Rows from expert 8 of block 3 of the encoder, named by matrix and row number. Rows with one number belong to one neuron. Each number is 128 + 32 x the weight over its row's rms, rounded and kept within 0 to 255. All counts start at 0. After the name is the row's rms in percent of the matrix's.
# up: expert up (encoder.blocks.3.mlp.up, 16x96x192), inputs 0-191
# down: expert down (encoder.blocks.3.mlp.down, 16x192x96, transposed), outputs 0-191
up.28 094 [149  83 114 169 103  79  68 103 133 153  66  80  83 153 189 207 135 124 184 160 134 120 141 113 132  80 159 146  88  58  79 179 100 152 154 108 131 163 100 113  58 123 135 131  92 140 158 159  93 146 120 155 140 152 109 120  94 128 135 156 182 148 115 115 131 152  94  81 131 143 147 116 137 103 161  98 141 129 123 103 163 107 131 137 120 107  86 133 161  71  65 168 177 101 147 111 106 114 154  78 119 140 157  89 133 138 171 129 159 122 135 151 115 165  68  99 135 130 122 143  62 115 157 116 171 140 111 131 151  92 152 125  60 121 105 144 173 144  75 112 114  82 112 161 179 128  74 123 107  72 119 112 157 115  97 122 158 152  53 134 132 146 123 102 102 175 141  94 132  68 146 102 127 180  74 167 137 114 138 204  83  91 145 141  79 120  57 148 165 104  93 125]
down.28 095 [115 126 110 166 139 135 131 126 167 161 153 124 115  96 123 171 129 104 144 152 135  34  63 146 144  77  85 111 164 117 139  90  92 133 106 131 109 111  63 114 199 115  99 129  86 107  96 147  85 136 154 154 149 206 164 159 162  65 152 108  98 113 131 142 133 109  56 110 116 132 124 179 185 133 164 146 120  93 117 124 137 135 102 111 141  67 130 157  94 131 153 144 156  80 114 118 128 146 106 148 157 187  77 158  79 122 168 171  99 115 124 147 131 162 113 156 166  71  99 124 120  80 113 132 106 127 137 113  98 119 152  88  78  95 139 114  85 146 151  57 192 144 155  95 172 161 105 136  56 163 147 199 172 111 100 123  77 156 103 107 166  88 137 111 112 172 153 203 114 129  67  99 129 130  97 127 183  98 114 120 149 169 165  81 128 121 108  94 141 138 173 106]
up.29 097 [136 125  88  91 206 148 135 123 108 157 126 131  99 174 121 106  90 126  85 143  87 128 109 105 203 129 174 103 153 148 118 172 146 152 135 154 120 125 152 146 156 137 184 132  89 104 102 129 161  96 156  76 114 129 111 171 146 152  78 129 132 133 115 142 155  97  99  95 145  97  52 119 137 169 128 192  99 154  88  86 100 205  96 152  92 182 114 171 127 148 110 108 115 163 147 122 122 132  97 104 157 200 122  99 156 124  95 158 139 182 131 141 118 102 153  85  73 114  80  98 125 151 113 142 123 129 155  69 138  81 150 111 150 139 143 123  78  72 149 116 184  94 133 173 102  76 144 180 133 122 115 131 152  96 119 151 158 197 122 167 154 110 123 152 162 128  47 130 166 169  65 160 113 144 141 168 103 153 112 116 159 156 134 187  98 184  74  79 196 145 174 128]
down.29 094 [137 159 104 138 149 105 116 113 127 112 120 201 102 132 128 152 122 134 110 117 119 147 156 103 167 162 142 167  54 118 129 113  95 127 123  91 173 183 129 150  87 193  90  85 125 130  82 110 183  92 138 127 152 133 123 117 140  75 164 103 146 118 192 165 148 139 159 137 132 148 185 115 115 139 139 152 143 138  71 137 140 116 135 142 101 142 181 129 173 161 152 148  83 164 163 147 119  38  79  87  94  87  81 105 102  62 120 119 114 131  63 118 127 106 170 150  74  84 151 115  44 150 151 128  81  44 162 196 142 179  92 155 138 148 123 109  99 109 137 117 117 177 106 100 136 150 120 169 180 126 132 145  83  79 143 131 151 127  99 115 118  79 137 122 104 137 104 134  94 109 129 138 131 105 161 146 119  80 221 153 117 189 109 106 199  94  98 115 118 119  82 148]
up.30 096 [172 190 138  63 118 103 117 134 182 108 129 144  34 103 124 115 130  59 107 176 115  68 165 100 108 107 116 119 103 144 105 143 140 148  87 139 112  86 109 127  90  49 137 167 124 127  94 127 110 144 160 158 133 137 157 119 137 183 124 143 128 124  57 159 168  76  90 165  98 164 190 150 103 125 138 125 142 119 116 158 113 100 163  75 158 121 131 105 119 107 153 149 151 155 140 148 118 128 139 158 147 115 174 140 129 154  64 155  71  93 155 107  91 143 100 100 128  60  84  55 148 184 101  91 130 100 146  76 172  79 149  76 129 107 102 142  88 115 126 167  85 164  84 138 146 177 175 134 103  91  92 157 126 117 143 121 140  79 109  82 116 108 119 116 179  92 143 143 124 104  93 180 135 186 117 108 127 139 139 129 125 163 176 196  80 121  67 131 171  93 147 130]
down.30 095 [244 147 212 124 154  97 175 204 161 142  80 128 156  97 127  85 145 193 127 100 174  92 138 134 126 170 117  86 100  95  94 123 134 109 183 131 156 134 104 141 171 138  94 158 101 160 146  85 117 127 141 132  49 157 201  73 133 111 135  89 141 152 105 104 136 134 115 126 156 129 123 143 139 102 167 107 128 124 132 138 165 109 138  88  95 169  55 140  95 142 102 152  96 100  88 146 114  93 115 102  81 103 147 157 124 163 160 150  55 126  67 118 130 185 119  66 122  94 125 141 160 106 112  98 173 169 169 194 140  97  95 164 127  86 146 133  84 119 100 191 137 131  84 136 143 174 158 111 125 111 156 167 144 101 134 150 128 127 134  86 120 158  87 156 103 162 131 108 129  87 134 127 172 111 124  84  76 133 135  93 133  95 101 153 158  95 110 105 108 171 177 124]
up.31 109 [149 162 127 173 155 131 132 147 120 147 151 123  74 142 137 129  92  85  76 199  83  81 135 126 109 118 129  78 143 112 137  82 133 141 102 118 218 147 114  79 113 146  83 159 125 117 171 128 153 141  92 139 122  97 134 114 102 101 102 122 173 174 178 133 121 108  91 113 151  58 137 153 114 168 177 169 173 159 154 133  73 134 107 187 118 135 173 157 118 117 162 186 153 143 160  85 150 124 117 156 101 102 153 124 131 108 117 126 156 106  57 118  94 137 172  53 126 163 157  86  65 123 113 119 143 148 137 155 154 117 107  94 139 109  71  87 140 200  95 140 147 140  86 174 116 131 189  84 112  93  88 124 173 121  86 149 130 141 149 105 208  82 137 154 124 184 157 178 128 129 147 121  73 158 118 133  83 146  75 170 132 167 169  80 109 176 161 141 143 103  93 113]
down.31 096 [ 79 143 105 126 194 116 183  80 113  86 123  52 176 109 128 226 118 149 112 130 111 107 132 133 189  92  94 137 104 144 125 125 112  91 117 171 144 115 136 170 134  99 127  93 143 113 183 152 170 137 107 143 110 120 136 111 170 101 166 168 168 119 128 119 182 157 118  88 152  88 152  81  53 128 104 164  98 110 180 207 159 121  81 161  82 133 128 136 103 129 101  94 106 158  86 109  95 148 137 171  80 146  90  95 120 118 201 112 121 193 110 157 161 114 114 162 105 151 158 175 150 112 134 120 149  86 123  98  91 128 150 137 106  87 155 121 109 139 119  86 136 110 115 123 130 191 115  95  98  92 131  98 132 129  93 174 130 129 154 186 144 158  56 115 112 109 148 121 130 100 159 113  83 134 192 136  94  70 137 123 140 154 203 119 115 119 118  59 141 190 129  92]
up.32 109 [107 170 164 122 145 172 169 105 135  64 111  46 115  98 123 113 184 117 131  93  98 151 144 143 109 109 110 106 114 127 137 108 141 110 157 141 164 159  97 142 164 106 111 168  85 117 156 145 117 131  64 158 107 136 181 136 125 170  83  76  79 177 113 127 107 182 164 185 168 176 166 140  97 139 164 126  71 115 151  95 121 143  87 160 200 157 122 138 121 140 151 130 180 139 157 108 184 106 168 215 150 164 111 110 184 144 183 160 139 148 151 102 171 101 121 105 137 183 118 150 104 134 142 149  76 135  87 153 148 104  76 119 135 164 144 120 113 162 154 129 160 107 160 122 124 191 115  95 184 151 163 175 117 131 165 151 133 161 146 118  82 145  72  85 138 116 160 172  78 117 157 113 186 145 167 141  85 111 138 139 197  98 112 115  82 106 166 165 191 119 123 142]
down.32 104 [ 99 211  90  96 149 172 200 100 181 129 138 158 108 102 153 181 106 123 219 133 130 120 153 126 145 121 121 114 101 105 103 154 170 201 135 175 172 133 143 152 129  64 159  64 131 155 113 127 109 144 164 162 118 174 112 110 186 165 211 139 125 112  98 105 122 131 102 113 171  99 161 107 202  92  59 145 121 122 131 174 118 129 136 109 112 143 114  73  97 138 111 157 130 120  77 153 145 113  97 164 177 141 152  97 151  96 109 124 132 157 189 144 140  95  77 110 125  78 102  82 125 140 112 120 162 186 158 161 128 166  97  98 109  78 133 150 132 111 143 139 113 169  83 134 125 145 115 148 106  78 110 150 109 152 141 132 163 100 146 168 160 139 120 165 143 161  92  91 136 136 144 165  77 141 178 199 141 120  68 168 161 143 148 158 149 122  76 101 161 178  92 108]
up.33 097 [128 133 106 110 141 133 122  89 171 104 150  95 127 121 155 103 125 171 120 118 108 128 123 121 112 100 144 152  77 146 100 168 130  79 132 134 142  79 128 138 140 103  99 130 109 120  74 117 103 160 150 131 101 123 126 174 105  61  80 104 127 132 104 110 139 115 132 118 132 139 150 114 110  94 122 155 157 112 127 167 142 171  57 163  89 103 160  70 111 137  56  57 147 158 123 107 139  92 126  87 172 132 144  76 106 171 117 131  26 181  59 126  88  93 167 167 103  92  86  77 136 108  57 103 137 182 116 172 129 180  80  72 138  82 183 149 175  58 118 137 102 157 122 142 160  95  99 133 149 103 134 176  66 137 201 109 125 112 129 153 165  68 146 152 146 116 138 145 146  78 134 144 142 154 118 136 178  86 160 153 183 102  98 143  93 175 143 106 148  71 150 107]
down.33 094 [118 139  74 161  98 112 145 110 118 141 161 134 182 142 120 162 146 145 163  54 213 100 138 160  99 156 127 101  93 141 165 151 159  70  88  84 118 153 100 146 104  81 128  92 102 120  91 134 117 117 174 148 137 121 147 120  87 122 137 114 112 107 114 142  76 177 116 200 100 182  93 173  78 115 119 144  96 137 139 191 137  86 120 156 163 153 134 151 113  91 142 117 166 129  97 120 156 126 140 164 132  92 105 214 152  70 165 164 129 104 153 146 121 155 120 123 183 186 161  90  87 153 138  98 135 167 174  95 142 115 120 136 129 184 156 117 150 153 133 163 171 108  91 116  10 119 147 196 194 154  86 115 135 132 143 113 148 120 177 127  93 146 128 134 138  86 101 110  99 161 143 163 142 197 182 161 190 132 152 101 148  88 144 103 123 131 158 102  99 112 125 142]
up.34 099 [149 116 194  87 152 152 106 157 135  87 142 140 142 143 141 140 149 115 139 150 114  94 147 174 105 205 140  88 171 107 138 157 150 113 120 148  86  88 147 146 142 106 159 132 127 135 154 134 166 125 140  79 202 120 159 124 138 143 109 192 168 155 131 122  85  89 155 166  59 150 143 101 100  75  68 152  95 104 127 114  99 121 107 152 170 126 121 141 156  89  78 108  86 201 172 111 148 148  84 182 100 107 135 155 110  45 133 112 189 111 131 148 128 111 106 126 115 107 190  95  75 159 168 133  90 157 153 111 140  96 187 182 161 109  75 152 123  80 153 143 137 120 108 124  54  80 108 135 173 110  92 117 138 138 106 165 169 121  79  95  80 153 121 114 136 152 122  99 140 178 201 126 144  84  85 149  91 122 149  99 105 106 162 197 127 130 134 172 149  74 100 160]
down.34 095 [144  77 125 157 110 144 156 138 194 101 173 104 143  67 133 124 148 122 178 152 173 156 132 108 113 179  55 127 122 148 102 174 182 131 103 129 151 113 106 173 177 126 124 146 113 177 145 136 115 130 152 119 138 132 155 134 163 155 121 145 145 102  72 100 147 115  99 202 130  99 116 169  78  97 129 137 147 147 157 122 100 134 144  86 130 148  92 123 113 164 145 134 167 140 151 111 114  74 114 214 175 147 107 123 130 104 163  88 121  94 129 172 107 151 156 154 117 157 140 181  70 170 157 154 123 192 183 163  82 118 172 175 194 169 125 131  90 137 102 119 124 100 110 167 166  87 115 153 145 123 162 107 155 100 146 135 182 133 124 178 122 144 126 131 186 133 103 119 168 165 169  90 123 106 138 159 150 169 146  97 131 187  73 171  53  37  95 119 144 158  70 157]
up.35 099 [170 143 108 111 139 142 163 164 121 148 125 174 116 128 147 119 122 123  99 117 102  86  78 113 103 185 147 169 108 172 124 136 123 138 138 104  72 107 114  36 109 143 141 124 148 133 111 199  74 114  83 160 139 116 151 121  92 110 127  95 173  96 140  87 115 122 143 142 118 162 191 108 127 110 121 105 130 163  66  35 197 186 149 124 122 125  97 140 137 184 128 206 145  95 124 141 125 100 141  95 209 129  89 128 141 131 171 103 133  90 131 134  70 105  94 119 157 148  84 119 155  88 134 154 108 121 171 147 105 158 108 120 199 137 120 116 128 127  94  98  68 123 110  93 177 120  52  39  90 194  96 132  84 132  44  89 110  90 159  91 180 154 143 152 164 120  94 146 117 133 155 121 138 143 140 103 162 121 137 145 114 147 120 116 106 183 125  91 102 139 116 121]
down.35 105 [ 85 140  86  84 145 107 182 169 170  89  73 101 157 110 125  93  77 138 124  99  99 170 179 189  81 146 122 139  93  88 120 124  68 155 104 136 142 134 180 134  95 157 142 145 149  85 133 112 175  62  92 111 161 105 158 130  85  70  80  83 117 131  82 150 202 114 135 115  77 156  88 106 116  80 154  70 109 157 159 110 142 119 194 128 124 128 103 152 140 140 168 151 166 152 151 126 104 124 113 181 140  74 114 108 133 103 138  99  91 115 128 124 110 128 139 134  99 114 141 203 113 175  89  91  68 110 137 141 125 126  96 118 140 121 133 160 146 105  86  70 134 111 149 100 181 124 133 177 137 181 105 143 121 103 115 113 126 140  83 172  61 138 137 163 169 170 120 121 120 135  98 127  77  76 148 146 122 122  52 155 128 189 191 128 112 155 192  98 150  95 165 131]
up.36 098 [ 88 136 128 180  90 152  38  99 144  86  83  98 142 122 155 175 196 137 113 138 102 160  84 143 122 170 158  94 101  97 139 108 142 137 161 130 129 136 122  62 145 146 147 162 157 100 148 171 134 116 151 156 190  55 138 146  88 112  96 129 117 160 130 112 199  86 141 161 168 118 112 124 140 106 184  62 106 134 145  60 118  93 117 131 147  77 133  77 151 121 146 143 134 118 179  99 164 124  87 127 113 144  83 119 140 204 102  99 168 165 114 172  95 172 147 101 106 147  99 180 127 124 154  70 156 177 101 166 128 103 156 125 129 102 136 219 158 132 152 143 119 189 147  64 117 110 133 122 122 146 106 120  83 107 150  79 146 104 161 117 183 104 161 140  92 181 134 116 127 146 128 109  98 114  97 173 175 118  75 157 140 178 162  98 124 153  82 158 158 132 158 148]
down.36 103 [114 150 113 105 143 107  86 101  85 132 131 115 113 111 157 104 114 122 177 108 128 175  83 127 145 146 166 116 102 121 128 110 130  85  94 151 153  45 128 102 108 134 114  70  91 104 120 161 197  67 135 113 106 166 203 160  44 163 181  81 199 170  96 101  98 163  85  99 133 132 100  86 138  97 148 179 178 153 128 157 154 120 195 113 165 129 140  84 144 100 174 131 139 174 105 169 205 165  95  93 141 105 106 131 141 101 183 103 151 166 113 120  73 119 140 117 131  87 171 136 133 161 147 114  90 149 125 125 110 145 102 160 124  83 141 147  67 137 121  88 145 186 117 114 116  96 123 107 119 158  74  86 123 138 123 110 170 144 165 137  80  52 161  89 127 171  83 122 185 113 118 114 115 135 156 134 123 166 146 178 117 136 142 134  86 141 109 105  91  78  94 172]
up.37 100 [104 161 101  88 185 134  91 167 166  99 128 132 144 139 110 106 116 104 155 158 151  67 136 119  82 118 146 165 158 134 177 146 151 150  94 136 120 108 131 119 106 115 165 101 120 110 109 127 154 136 121 142 120  96 109  44 146 137 151 152 101 155 120 121 153 171 122 121 184 155  69 145 124 126 159  74  83  27 211 188  62 158  99 140 121 189 170 151 153 130  70 184 207 139 148  51 130 116 117 151 129 137 117  91 187 129 112  97 109 117  49 145 132  92 140  98  89 185 106 107 145 133 147  97 110  64 154 154  82 113 133 143 108 143 140 114 107  84 169 119 136 113 124 105 136 180 147 142 141 128  73 134 119 120 102 110 201 134 173 147 141 155 164  78  82 164  75 199 150 147 145 115 101 100  99 114 116 111 150 141 122 102 141 132 104 122 136  65 146 124 147 117]
down.37 113 [164  81 124 148  97  68 125 104 154 137 121 144 149 167 139 165  64 179 106 106  86  80 156 104 126 161 118 104 151 160 123  78  80 164 139 144 115 109 140 115 137 122 135 128 119 144 148 107 115 131 124 161 137 161 128 196 152 133  88 102 205 107  84 169 177  96 157 149 132 114 114 130 131 141 117 160 144  96 135 142 100 173  77 106 136 167 146 136 152 179 110 120 118 169  90  86 154  95 175  87  95 178 222 178 122 145 109 162 109 116 104 150 122 151 131 161  98 118 117 154 120 140 164 181  93 109 132 121 103  97 193 107  57 154 150  62 105 129 139 123 120  75  83 108  84 110 117 189  96 149 100 147 158 151 110 178 157  65 125 127  99 220  94 125 142 142 114 142 132 182  84 166 134 129 181 152 118 128 169  88 162  69 144 132  85  88  70 134 139  90  85 146]
up.38 095 [118  56 120 171 133  99  56 143 118  98  86 121 117 119 120 122 108 122 143 110 152 214 101 114 128 107 119 109 118 163 116 146  70  84 115  66 167 173 149 110 100 111 129 214  93 146 117 168 108 151 138 180 169 113 185 111  79  77 119 158 170 124  72  87 114 103 108 171 103  96 163 158 150 109 140  97 106 145 124  86 141  87 130 162 117 118  70 197 133 120 124 137 142 103  82  78 115 132 127 153  85  88 122  80 130 133 123 144 102 188 162 146 118 135 131  84 142  99 128  74 183 105 111 154  75  98 134 149 160 181  97 146 142  90 139  84 155 141 148 167 181 163  95  83 128  50 139 149 104 100 139 109 158 161 138  92 105 148 131  94 112 136 126 109  50 153  81 166 140 134  71 165 144 116 176 142 176 126 109 142  70 168 130  93 141 166 164 122 106 149 126 111]
down.38 103 [ 48  78  96 168 102  75  66  98 142 127  80 105 132 110  60 174 124 100 138 104 153 180  85 192 152  93 142 126 148 109 123 132 106 106 122 122 128 153 106 111  83 160 166 174 173  65 153 184 107 130 128 133  94 121  90 160 142  76 167  86  62 131 166  69 125  91 132 133 159 102 132  74 102 123 170 179 113 145 147 107 179 146 167 111 120 102 129 163 148 105 131 102 107 120 129 147  42 124  61 139 101  81 172 103 138 152  80 155 113 100 184 170 106  62 162 135 151  66 147 127 134 132  76  90 126 144 164 131 157 133 119 167 130 151 113  52 102 144 155 193 106 101 134 120 126  98 135 156 118 127 149 145 147 120  98 131 110 170 122 121 107 139 137 136  87 115 118  75 120 119 110 131 100 126 167 170 130 100  99 114 126  74 135 129 195 122  53 124 139 160 105 115]
up.39 101 [113  65 127  70 148  88 102 157  91 203 151 137 110 102 111 135 139 139 124 143 133 166  84 105 157 178 127  67  83 140 128 133 104 145 126 143 157 133 168 147 120 131 130 165 100 112 145 118 167 124 153 140 142  86 159 183 194 141 112  88 148 169 144 147 159 110  90 126  89 190 101  77 176 184 142 126 107  93 180  63 172 100  93 132 161 152 142 135  77 187 116  66 160 123 127 135  86 146  65 118 162 139 118  86 138 133  87  80  91  77 123 173  74 183 132 128 179 147 118  75 137 136  85 111 106  91 126 164 136 188  86 129  99 150 147 171 136 108 161 135 120  31 175 126 135  76 171  97 123 149 130 139 136 153 107 128  73 129 133 135 177 136  83 123 142 116  85  92 135 104 169 123 121 139 128 204 132  98 135 144 133 130  82 115 159 128 141  85  83 103  91 139]
down.39 103 [104 142  86 150 115 155 132 144 152 127 191 128 107  53 167 179 149 138 103 144 195 146 140 131 114 104 114  87 173 145  79 113 170 126 173 112 134 110 116  74 143 126 134 102  99 105 163 144  96 159 150 126  94 141 160 111 120 134 126 166 174 169 128  57 193 112 113  97 138 201 138  73 126 138  82 120 157  98 136 107 120 147  84  94 102 148 135 127 218 162 166  76 110  99  79 163 144 189 118 167 160  57 112 122 145 123 138 109 114 156 142  80 164  99 205 108 156  70 170 133 116 192  81 127 119 128  73 133 142  86  98 105 130 138 169  91 130 159 153  94 108 156  75 127  63 187 128 122 146  97 123 103 127  81  85 143 141 129 132 179 180 129 143  53 152 134 125 158 123 154 177 131 123 125 161 147 136 157 132 103 171  70 147 119 158 136 144 122 152 161 132 115]
up.40 099 [125 150 145 118  99 156  87  53 196  99 165  75 146 134  77 140 153 157 114 158 125  44 157 155 112 117 148  89 134 101 143  57 105 144 115 182  61 112 170 121 171 143 131 100 167 105 140 144 157 181 166 117 152 145 171  95 150 156  89  88 164 123  69  91 177 100 169 133 174 127 148 101  64 120 131 120 115 139 121  99 111 122 142 153  66 182 120  75  76 110 156 161 126  94 184  97 134 133 181 114 149 148  92  68 139 142 111 158 145 161 114 207 170 187 148 101 122 116 160 134 117 167 127 126 143 129 102  85 139 159  24  81  95 111 143 137  88 164 125 156 120 126 148 128 169 137 140 118 119  95  97 130 132  90 171 126 147 113 140 180 130  84 100 144 148 129 134 126 142 106 166  88 128 141 128 127 144 124  82 139  99 122 165 119 157  62 144 178 183 123 130 121]
down.40 098 [111  90 125 127 172 116 203 120 104 126 136 119  92  98 162 188 145 133 154 113 154 152 101 162 116 166 122 164 107 146 175 133 134  94 178 133 135 125 100 102 122 205 135 156 139 129 182 143 112 113 123  90 176 147 114 100 115  95 129 147 113 136 148 123 128 104 130 115 120 110 158 201 120  85 174 109 133 115  98 114  71 109  97 113  98 107 219  97 153  84 154  60 169 117 128  92  55 108 125 115 153 122 142 197  90 178  51  81 154 108 127  93 109 122 122  51 110 155 125 149 170 147  77 102 107 180 175 139 139 148 203 137  95 162 142 142 113  96 127 149 125 101 139 164  76 163 131 207 183 120 117 141 139 150 128 112 120 148 107 128 129 127 100 170 100 152 176  80 121 102 100 116  72 128  78 125 123 166 159 155 116  95 167 127  96 105 116 156 139  98 203  74]
up.41 100 [106 136 127 139 158  99  89 153 133  86 129 116 127 119 167 187 149 165 149 107 137 120 104 173  81 115 142  99 145 152 182  83 120 113  92 143  85 209 137  81  94  30 131 144 145  88 108 155 127 128  69 130 161  80 102 151 127 183 142 165 117 127 128 152 170 109 141 157 132 116 145 117 114 143 123 110 134  97 151 125 140 167 113 132 101  66 142 176 137 128 160  96  76 168 164 115 112 154 182 153  87 128  99 147  86 159 102 188 170 145 129  90 107 154  71 139 144 156 128 168 127 119 126 116  66  93 119 209 112 152 139 119 114 146 170 119 131 119 172 115  72 122 134 128  91  68 173 143 158 192 119  97 166 109 135 102 162 153 176 182 142 135  96 156 140  79 121 129 152 145 132  86 103 131 155 119  89 147 104  35 101 102 138 140 168  91 208 114 119 134 167 205]
down.41 104 [ 96 141 150 153 139  84 115 106 105 194 120 134 100  77 134 109 158 124 141  98 178 125 105  73 121 116 105 129 140 136 174 145 111 163  87  99  90 120 129 154  92 154  89 119 155 149  86 137 126 131 124 141 107 105 122 126  69 219 112 168  71 122 100 112  80 119  94 108  90 141 151 135 142 132  96 227 121  85 119 113 122 103 140 125 215 170 117 162  99  88 102 124 144 151 144 136 122 102 107 148  64 113  62 111 121 174  87 157  92 148 179 101 209 162 139 113 141 108 127  85 143 108 139 108  76 115 162 148 158 156 120  98 144 141 109 151 176 148  91  72  74 158 108  70 145 170 129 112 126 114  89  76 113 132 123  74 141  82  78 114 175 107  98 149 113 125 146 146  85 115  81 144 146 157  77  68  94 121 165 141 197 102 178 112 107 128 113  96 156 153  74 101]
up.42 096 [141 147 129 100 140  93 108 109 143 130 111 155 159  98  90 124  79 140 157 172 163  87 127  81 144 162 147 113 158 148 117 123 110 153 148 133  81 154 137 157 181 147 191 162 114  69 110 103 113 158 157 112  73  95 161 132 130 124  84 101 119 155 154 103 153 105  96 148 160 136 139 146  83 155 152 125 158 179 117 116 142  96 148  87  73 151 150  95 102 157 152 101 142 122 101  68 131  70 164 121 155 174 117  85 105 160 172  77 151  91 101  87 186 122 134 155 163 140 175 123 172 155 129  74 131  61 115 128 176 145 156 139 106 123 175 112 173 168 123 161 110  83  81 134 128 111 172 133 117 133 136  80 153  89  81 152  91 122 157  68  69 191 123 145 178 108 131 189 102 108 115 136 138 123  70 104 104 202 136  86  68 168 111 163 127 138  68  77  60 163 131  88]
down.42 103 [132 222 135 173  65 109  83  98  90 148 145 130  96 123 107 153 156 165 120 179 101  98 117 114 100 124  76  91  87  89 148 153  79  76 133 152 128 132 115 154 109 133 109 151 181  62  52  91 106  95 117 124 154 155 108  66 123  80  86  71 125 118 121 144 128  77  77 101  66 179  76 128 108 130  90 116 143 137 111  58 139  61 127 118 145 153 147 135 153  87 176  78 138 159 115 143 168 103  62  97 107 178 155 125 108 140 174 137 183 122 121 185  72 122 138 122 128  86 137 149 154 114 100 175 175 124 138 130 155  79 176 139 158 168 132 149 142 181 154 156 108 129 121  81  92 134 110  93 147 168 128 161 106 121 133 121 166 147 165 140 136 127  75 111 136 116 124 186 193  99  68 134 143 144 107 119  82 120 110 112 136 142 187 130 123 144  81 152 135 142 144 136]
up.43 100 [172 131 143 112 117 143 115 166 125 133 156  82 100 168  91 147 132 196 126 165 141 169  98 206 122 113 141 125 118  90 123 135 138 133 115 142 158 128 126  91 175 132 162 103 244  94 139 110 142 119 126  96  83 145 170 115 109 148 179 146 123 152  93 147 108 125 137 105 128 116  87 138 154 130 109 172  64 169  92 112 122 141  86 110 121 132 123 129 135 111 108  99  88 125 181 141 151 137 162  89  98 169 116 127  64 139 150 111 125 148 135 116 124  89  42  57 176 150 123 146 114 131  83 121 119 108 125 142 140  59 154 172 153 136 105  99  92 104 201 144 150 126 140 176 132  65 147 118 163  76 156  97  57 139 176 139 152  82 159 120 114 148 141  92  97 161 166 151 157 136 207  98 132 160 110 178 121 159 107 146  99 111  43 114  99 143 118 109  59  73 152 168]
down.43 099 [132 149 117 114 126  86 166 173 164 181 150 150 140  82 119 137 101 192 128 100 173 152 106 123 111 162 106 120  86 140 129 118 144 110 112 123 101  77 150 108  81 150 121  52 137 181 128  59 107 101 133 122  69 132 107  75  84 143 159 135  93  86 114 151  83 161  81 163  87 141 157 157 150 135 112 136 150  52 127 189 129 211 100 122 138 123 106 119 167 116 113 185 159  91 155  90 124 104 155  82 126  79  58 160 144 129 113 136 104 106  95 123 161 165 119 150 158  98 145 119 167 158  86 150 138 149 102  67  92 129 140 133 152 121  89  91 160 117  89 127 125 114 191 127 138 116 125 165 182  69 123 143 126  69 220 137 148 132 126 128 123 152 187 116 130 152 147 145  95 119 151 138 117  88 181 125 104 110 119 108  95 145 164  78  81  70 106 112 189  63 109 108]
up.44 100 [136 122  98 114 134 133 129 214 164  89  74 147 129 117 139 143 110 137 178 116  91 139 111 128 126 121 182 155 127 115 172 143 145 139 151  98 167 106 104 120 170 153 101 155 180  50 139 133 133 143  40 176 141 112 194 124 113 100 108 129  80 140 135 108 109  53 119 182 118 146 113  68 112 160 126  93 113 114 114 184  67 193 125 165  74 132 110 123 170 116 119 169 129 122 207 197 111 155 143 157 126 151 118 152 132 138 109 145 167  81  96 133  62 150  74 126 117 116 182 159 138 119 106 167 168 157  69 114 124 147  92 109  73 102 152 168 131 175 171  89 112 214 109 163  76 144 169 168 130 124 115 149 139 123  77 112 133 156 149 129  99  98 111 111  76 114 150 132 133 116  97 183 141 188 113 125 143 125  99 168 135  74 120 145 109 170 115 153 103 137 155 143]
down.44 103 [125 124 142 104 122  95 154  95 159 121 131 155 202  83 109 134 160 165  96 115 107 116 102 151 136 147 134 126  96 118  69 132 104 132 111 146 137  92  92 147  78 138 130  83 111 165 138 210 157 131  88  90 126 202 143  91 107 108 127 119 209 168 161 178 141  65 135 162 137 100  88 105 165 202 107 139 128 129 130 172 163 171 202 169 188  84  72 117 165  86 154 121 140 113 129  80 167 164 119  69 104 106  63 107  94 142  86 123 125 109  89 122 130 113 143 131 191 128  99 139  78 148 127 125 108 129 143  63 152 126 154 119 134 145  74 144  89 161 115  68 163 191  96 180 113 116 123 166 103 135 173 149 143 128  91 159 159  70 141 104 171 145 140 133 126 141 122  75 177 112 146 134  88 157 112 172 119 149 114 117  51 148  96 111 147 120 159 112  88 110 107 134]
up.45 101 [188 136  89 156 102  65 119  83 101  84  96 132 134 169 182 117 117 127 113 100 118  87 135 102 161  98 145 133 116 144 109 105 172 175 145 138 126  60 150 146 167 152 131 116  97 195 123 111 154  95 109 120 154 142 128 105 148 122 123 120 134 157 132 141 121 148 106 107 129 147 132 126 111 134 142  98 129 113 151 134 100 130 160 125 160  90 100  98 184 142  41  98 100 118 163  77 161 140 153 177  87 156 139 145 125  94 121  90 174  64 148 149 135 127 149 129 105 165 141 172  66 113 148 158 150 126  97 186 159 114 110 137 160 156 144 118 202  49  68 148 171 161  94 128 124  23 175 163  92 107 164 116 141 163  79  99 160 146 190 152 105 126 130 182 116 165 176  80 113 173 133  87 120 140 105 124 196 121 117 100 121  84 118 117 120  92 140 128 148  62 150 208]
down.45 101 [ 69 135 157 113 125 140 133 148 144 152 136 174 177 124 114  97 156 155  74  81  75 142 181  80 169 106 114 127  98 137  67 156 137 134 144 107 115 131 127 147  77 101 159 150 152 156 127 144 133 159 174  98 116 106 168  95 136  97 155  94  96 194 106 103  67 100 171 145 154 106 136 119 155  96 178 167 111  45 153 132 165 175  70 179 169  84 115 132  71 164 135 108 159 132 106 131 158 115 156 101 152 144 154 147  99 107 151 116 197 185 192 135 132 145 139 109 134 105 122 157  73 139 146  64 105 134 152 146 120 159 151 116 102 131  62 112  85 118  85 124 115 130 118  68 103 134 154 100  97 139 163 136 133 124 117  82 130 120  83 185 134  81  82 123 154  96 120 128 138 162 177 138 157 135  76 114 135 172 117  84 200  61  88 118 137  75 120 138  59  97  86 128]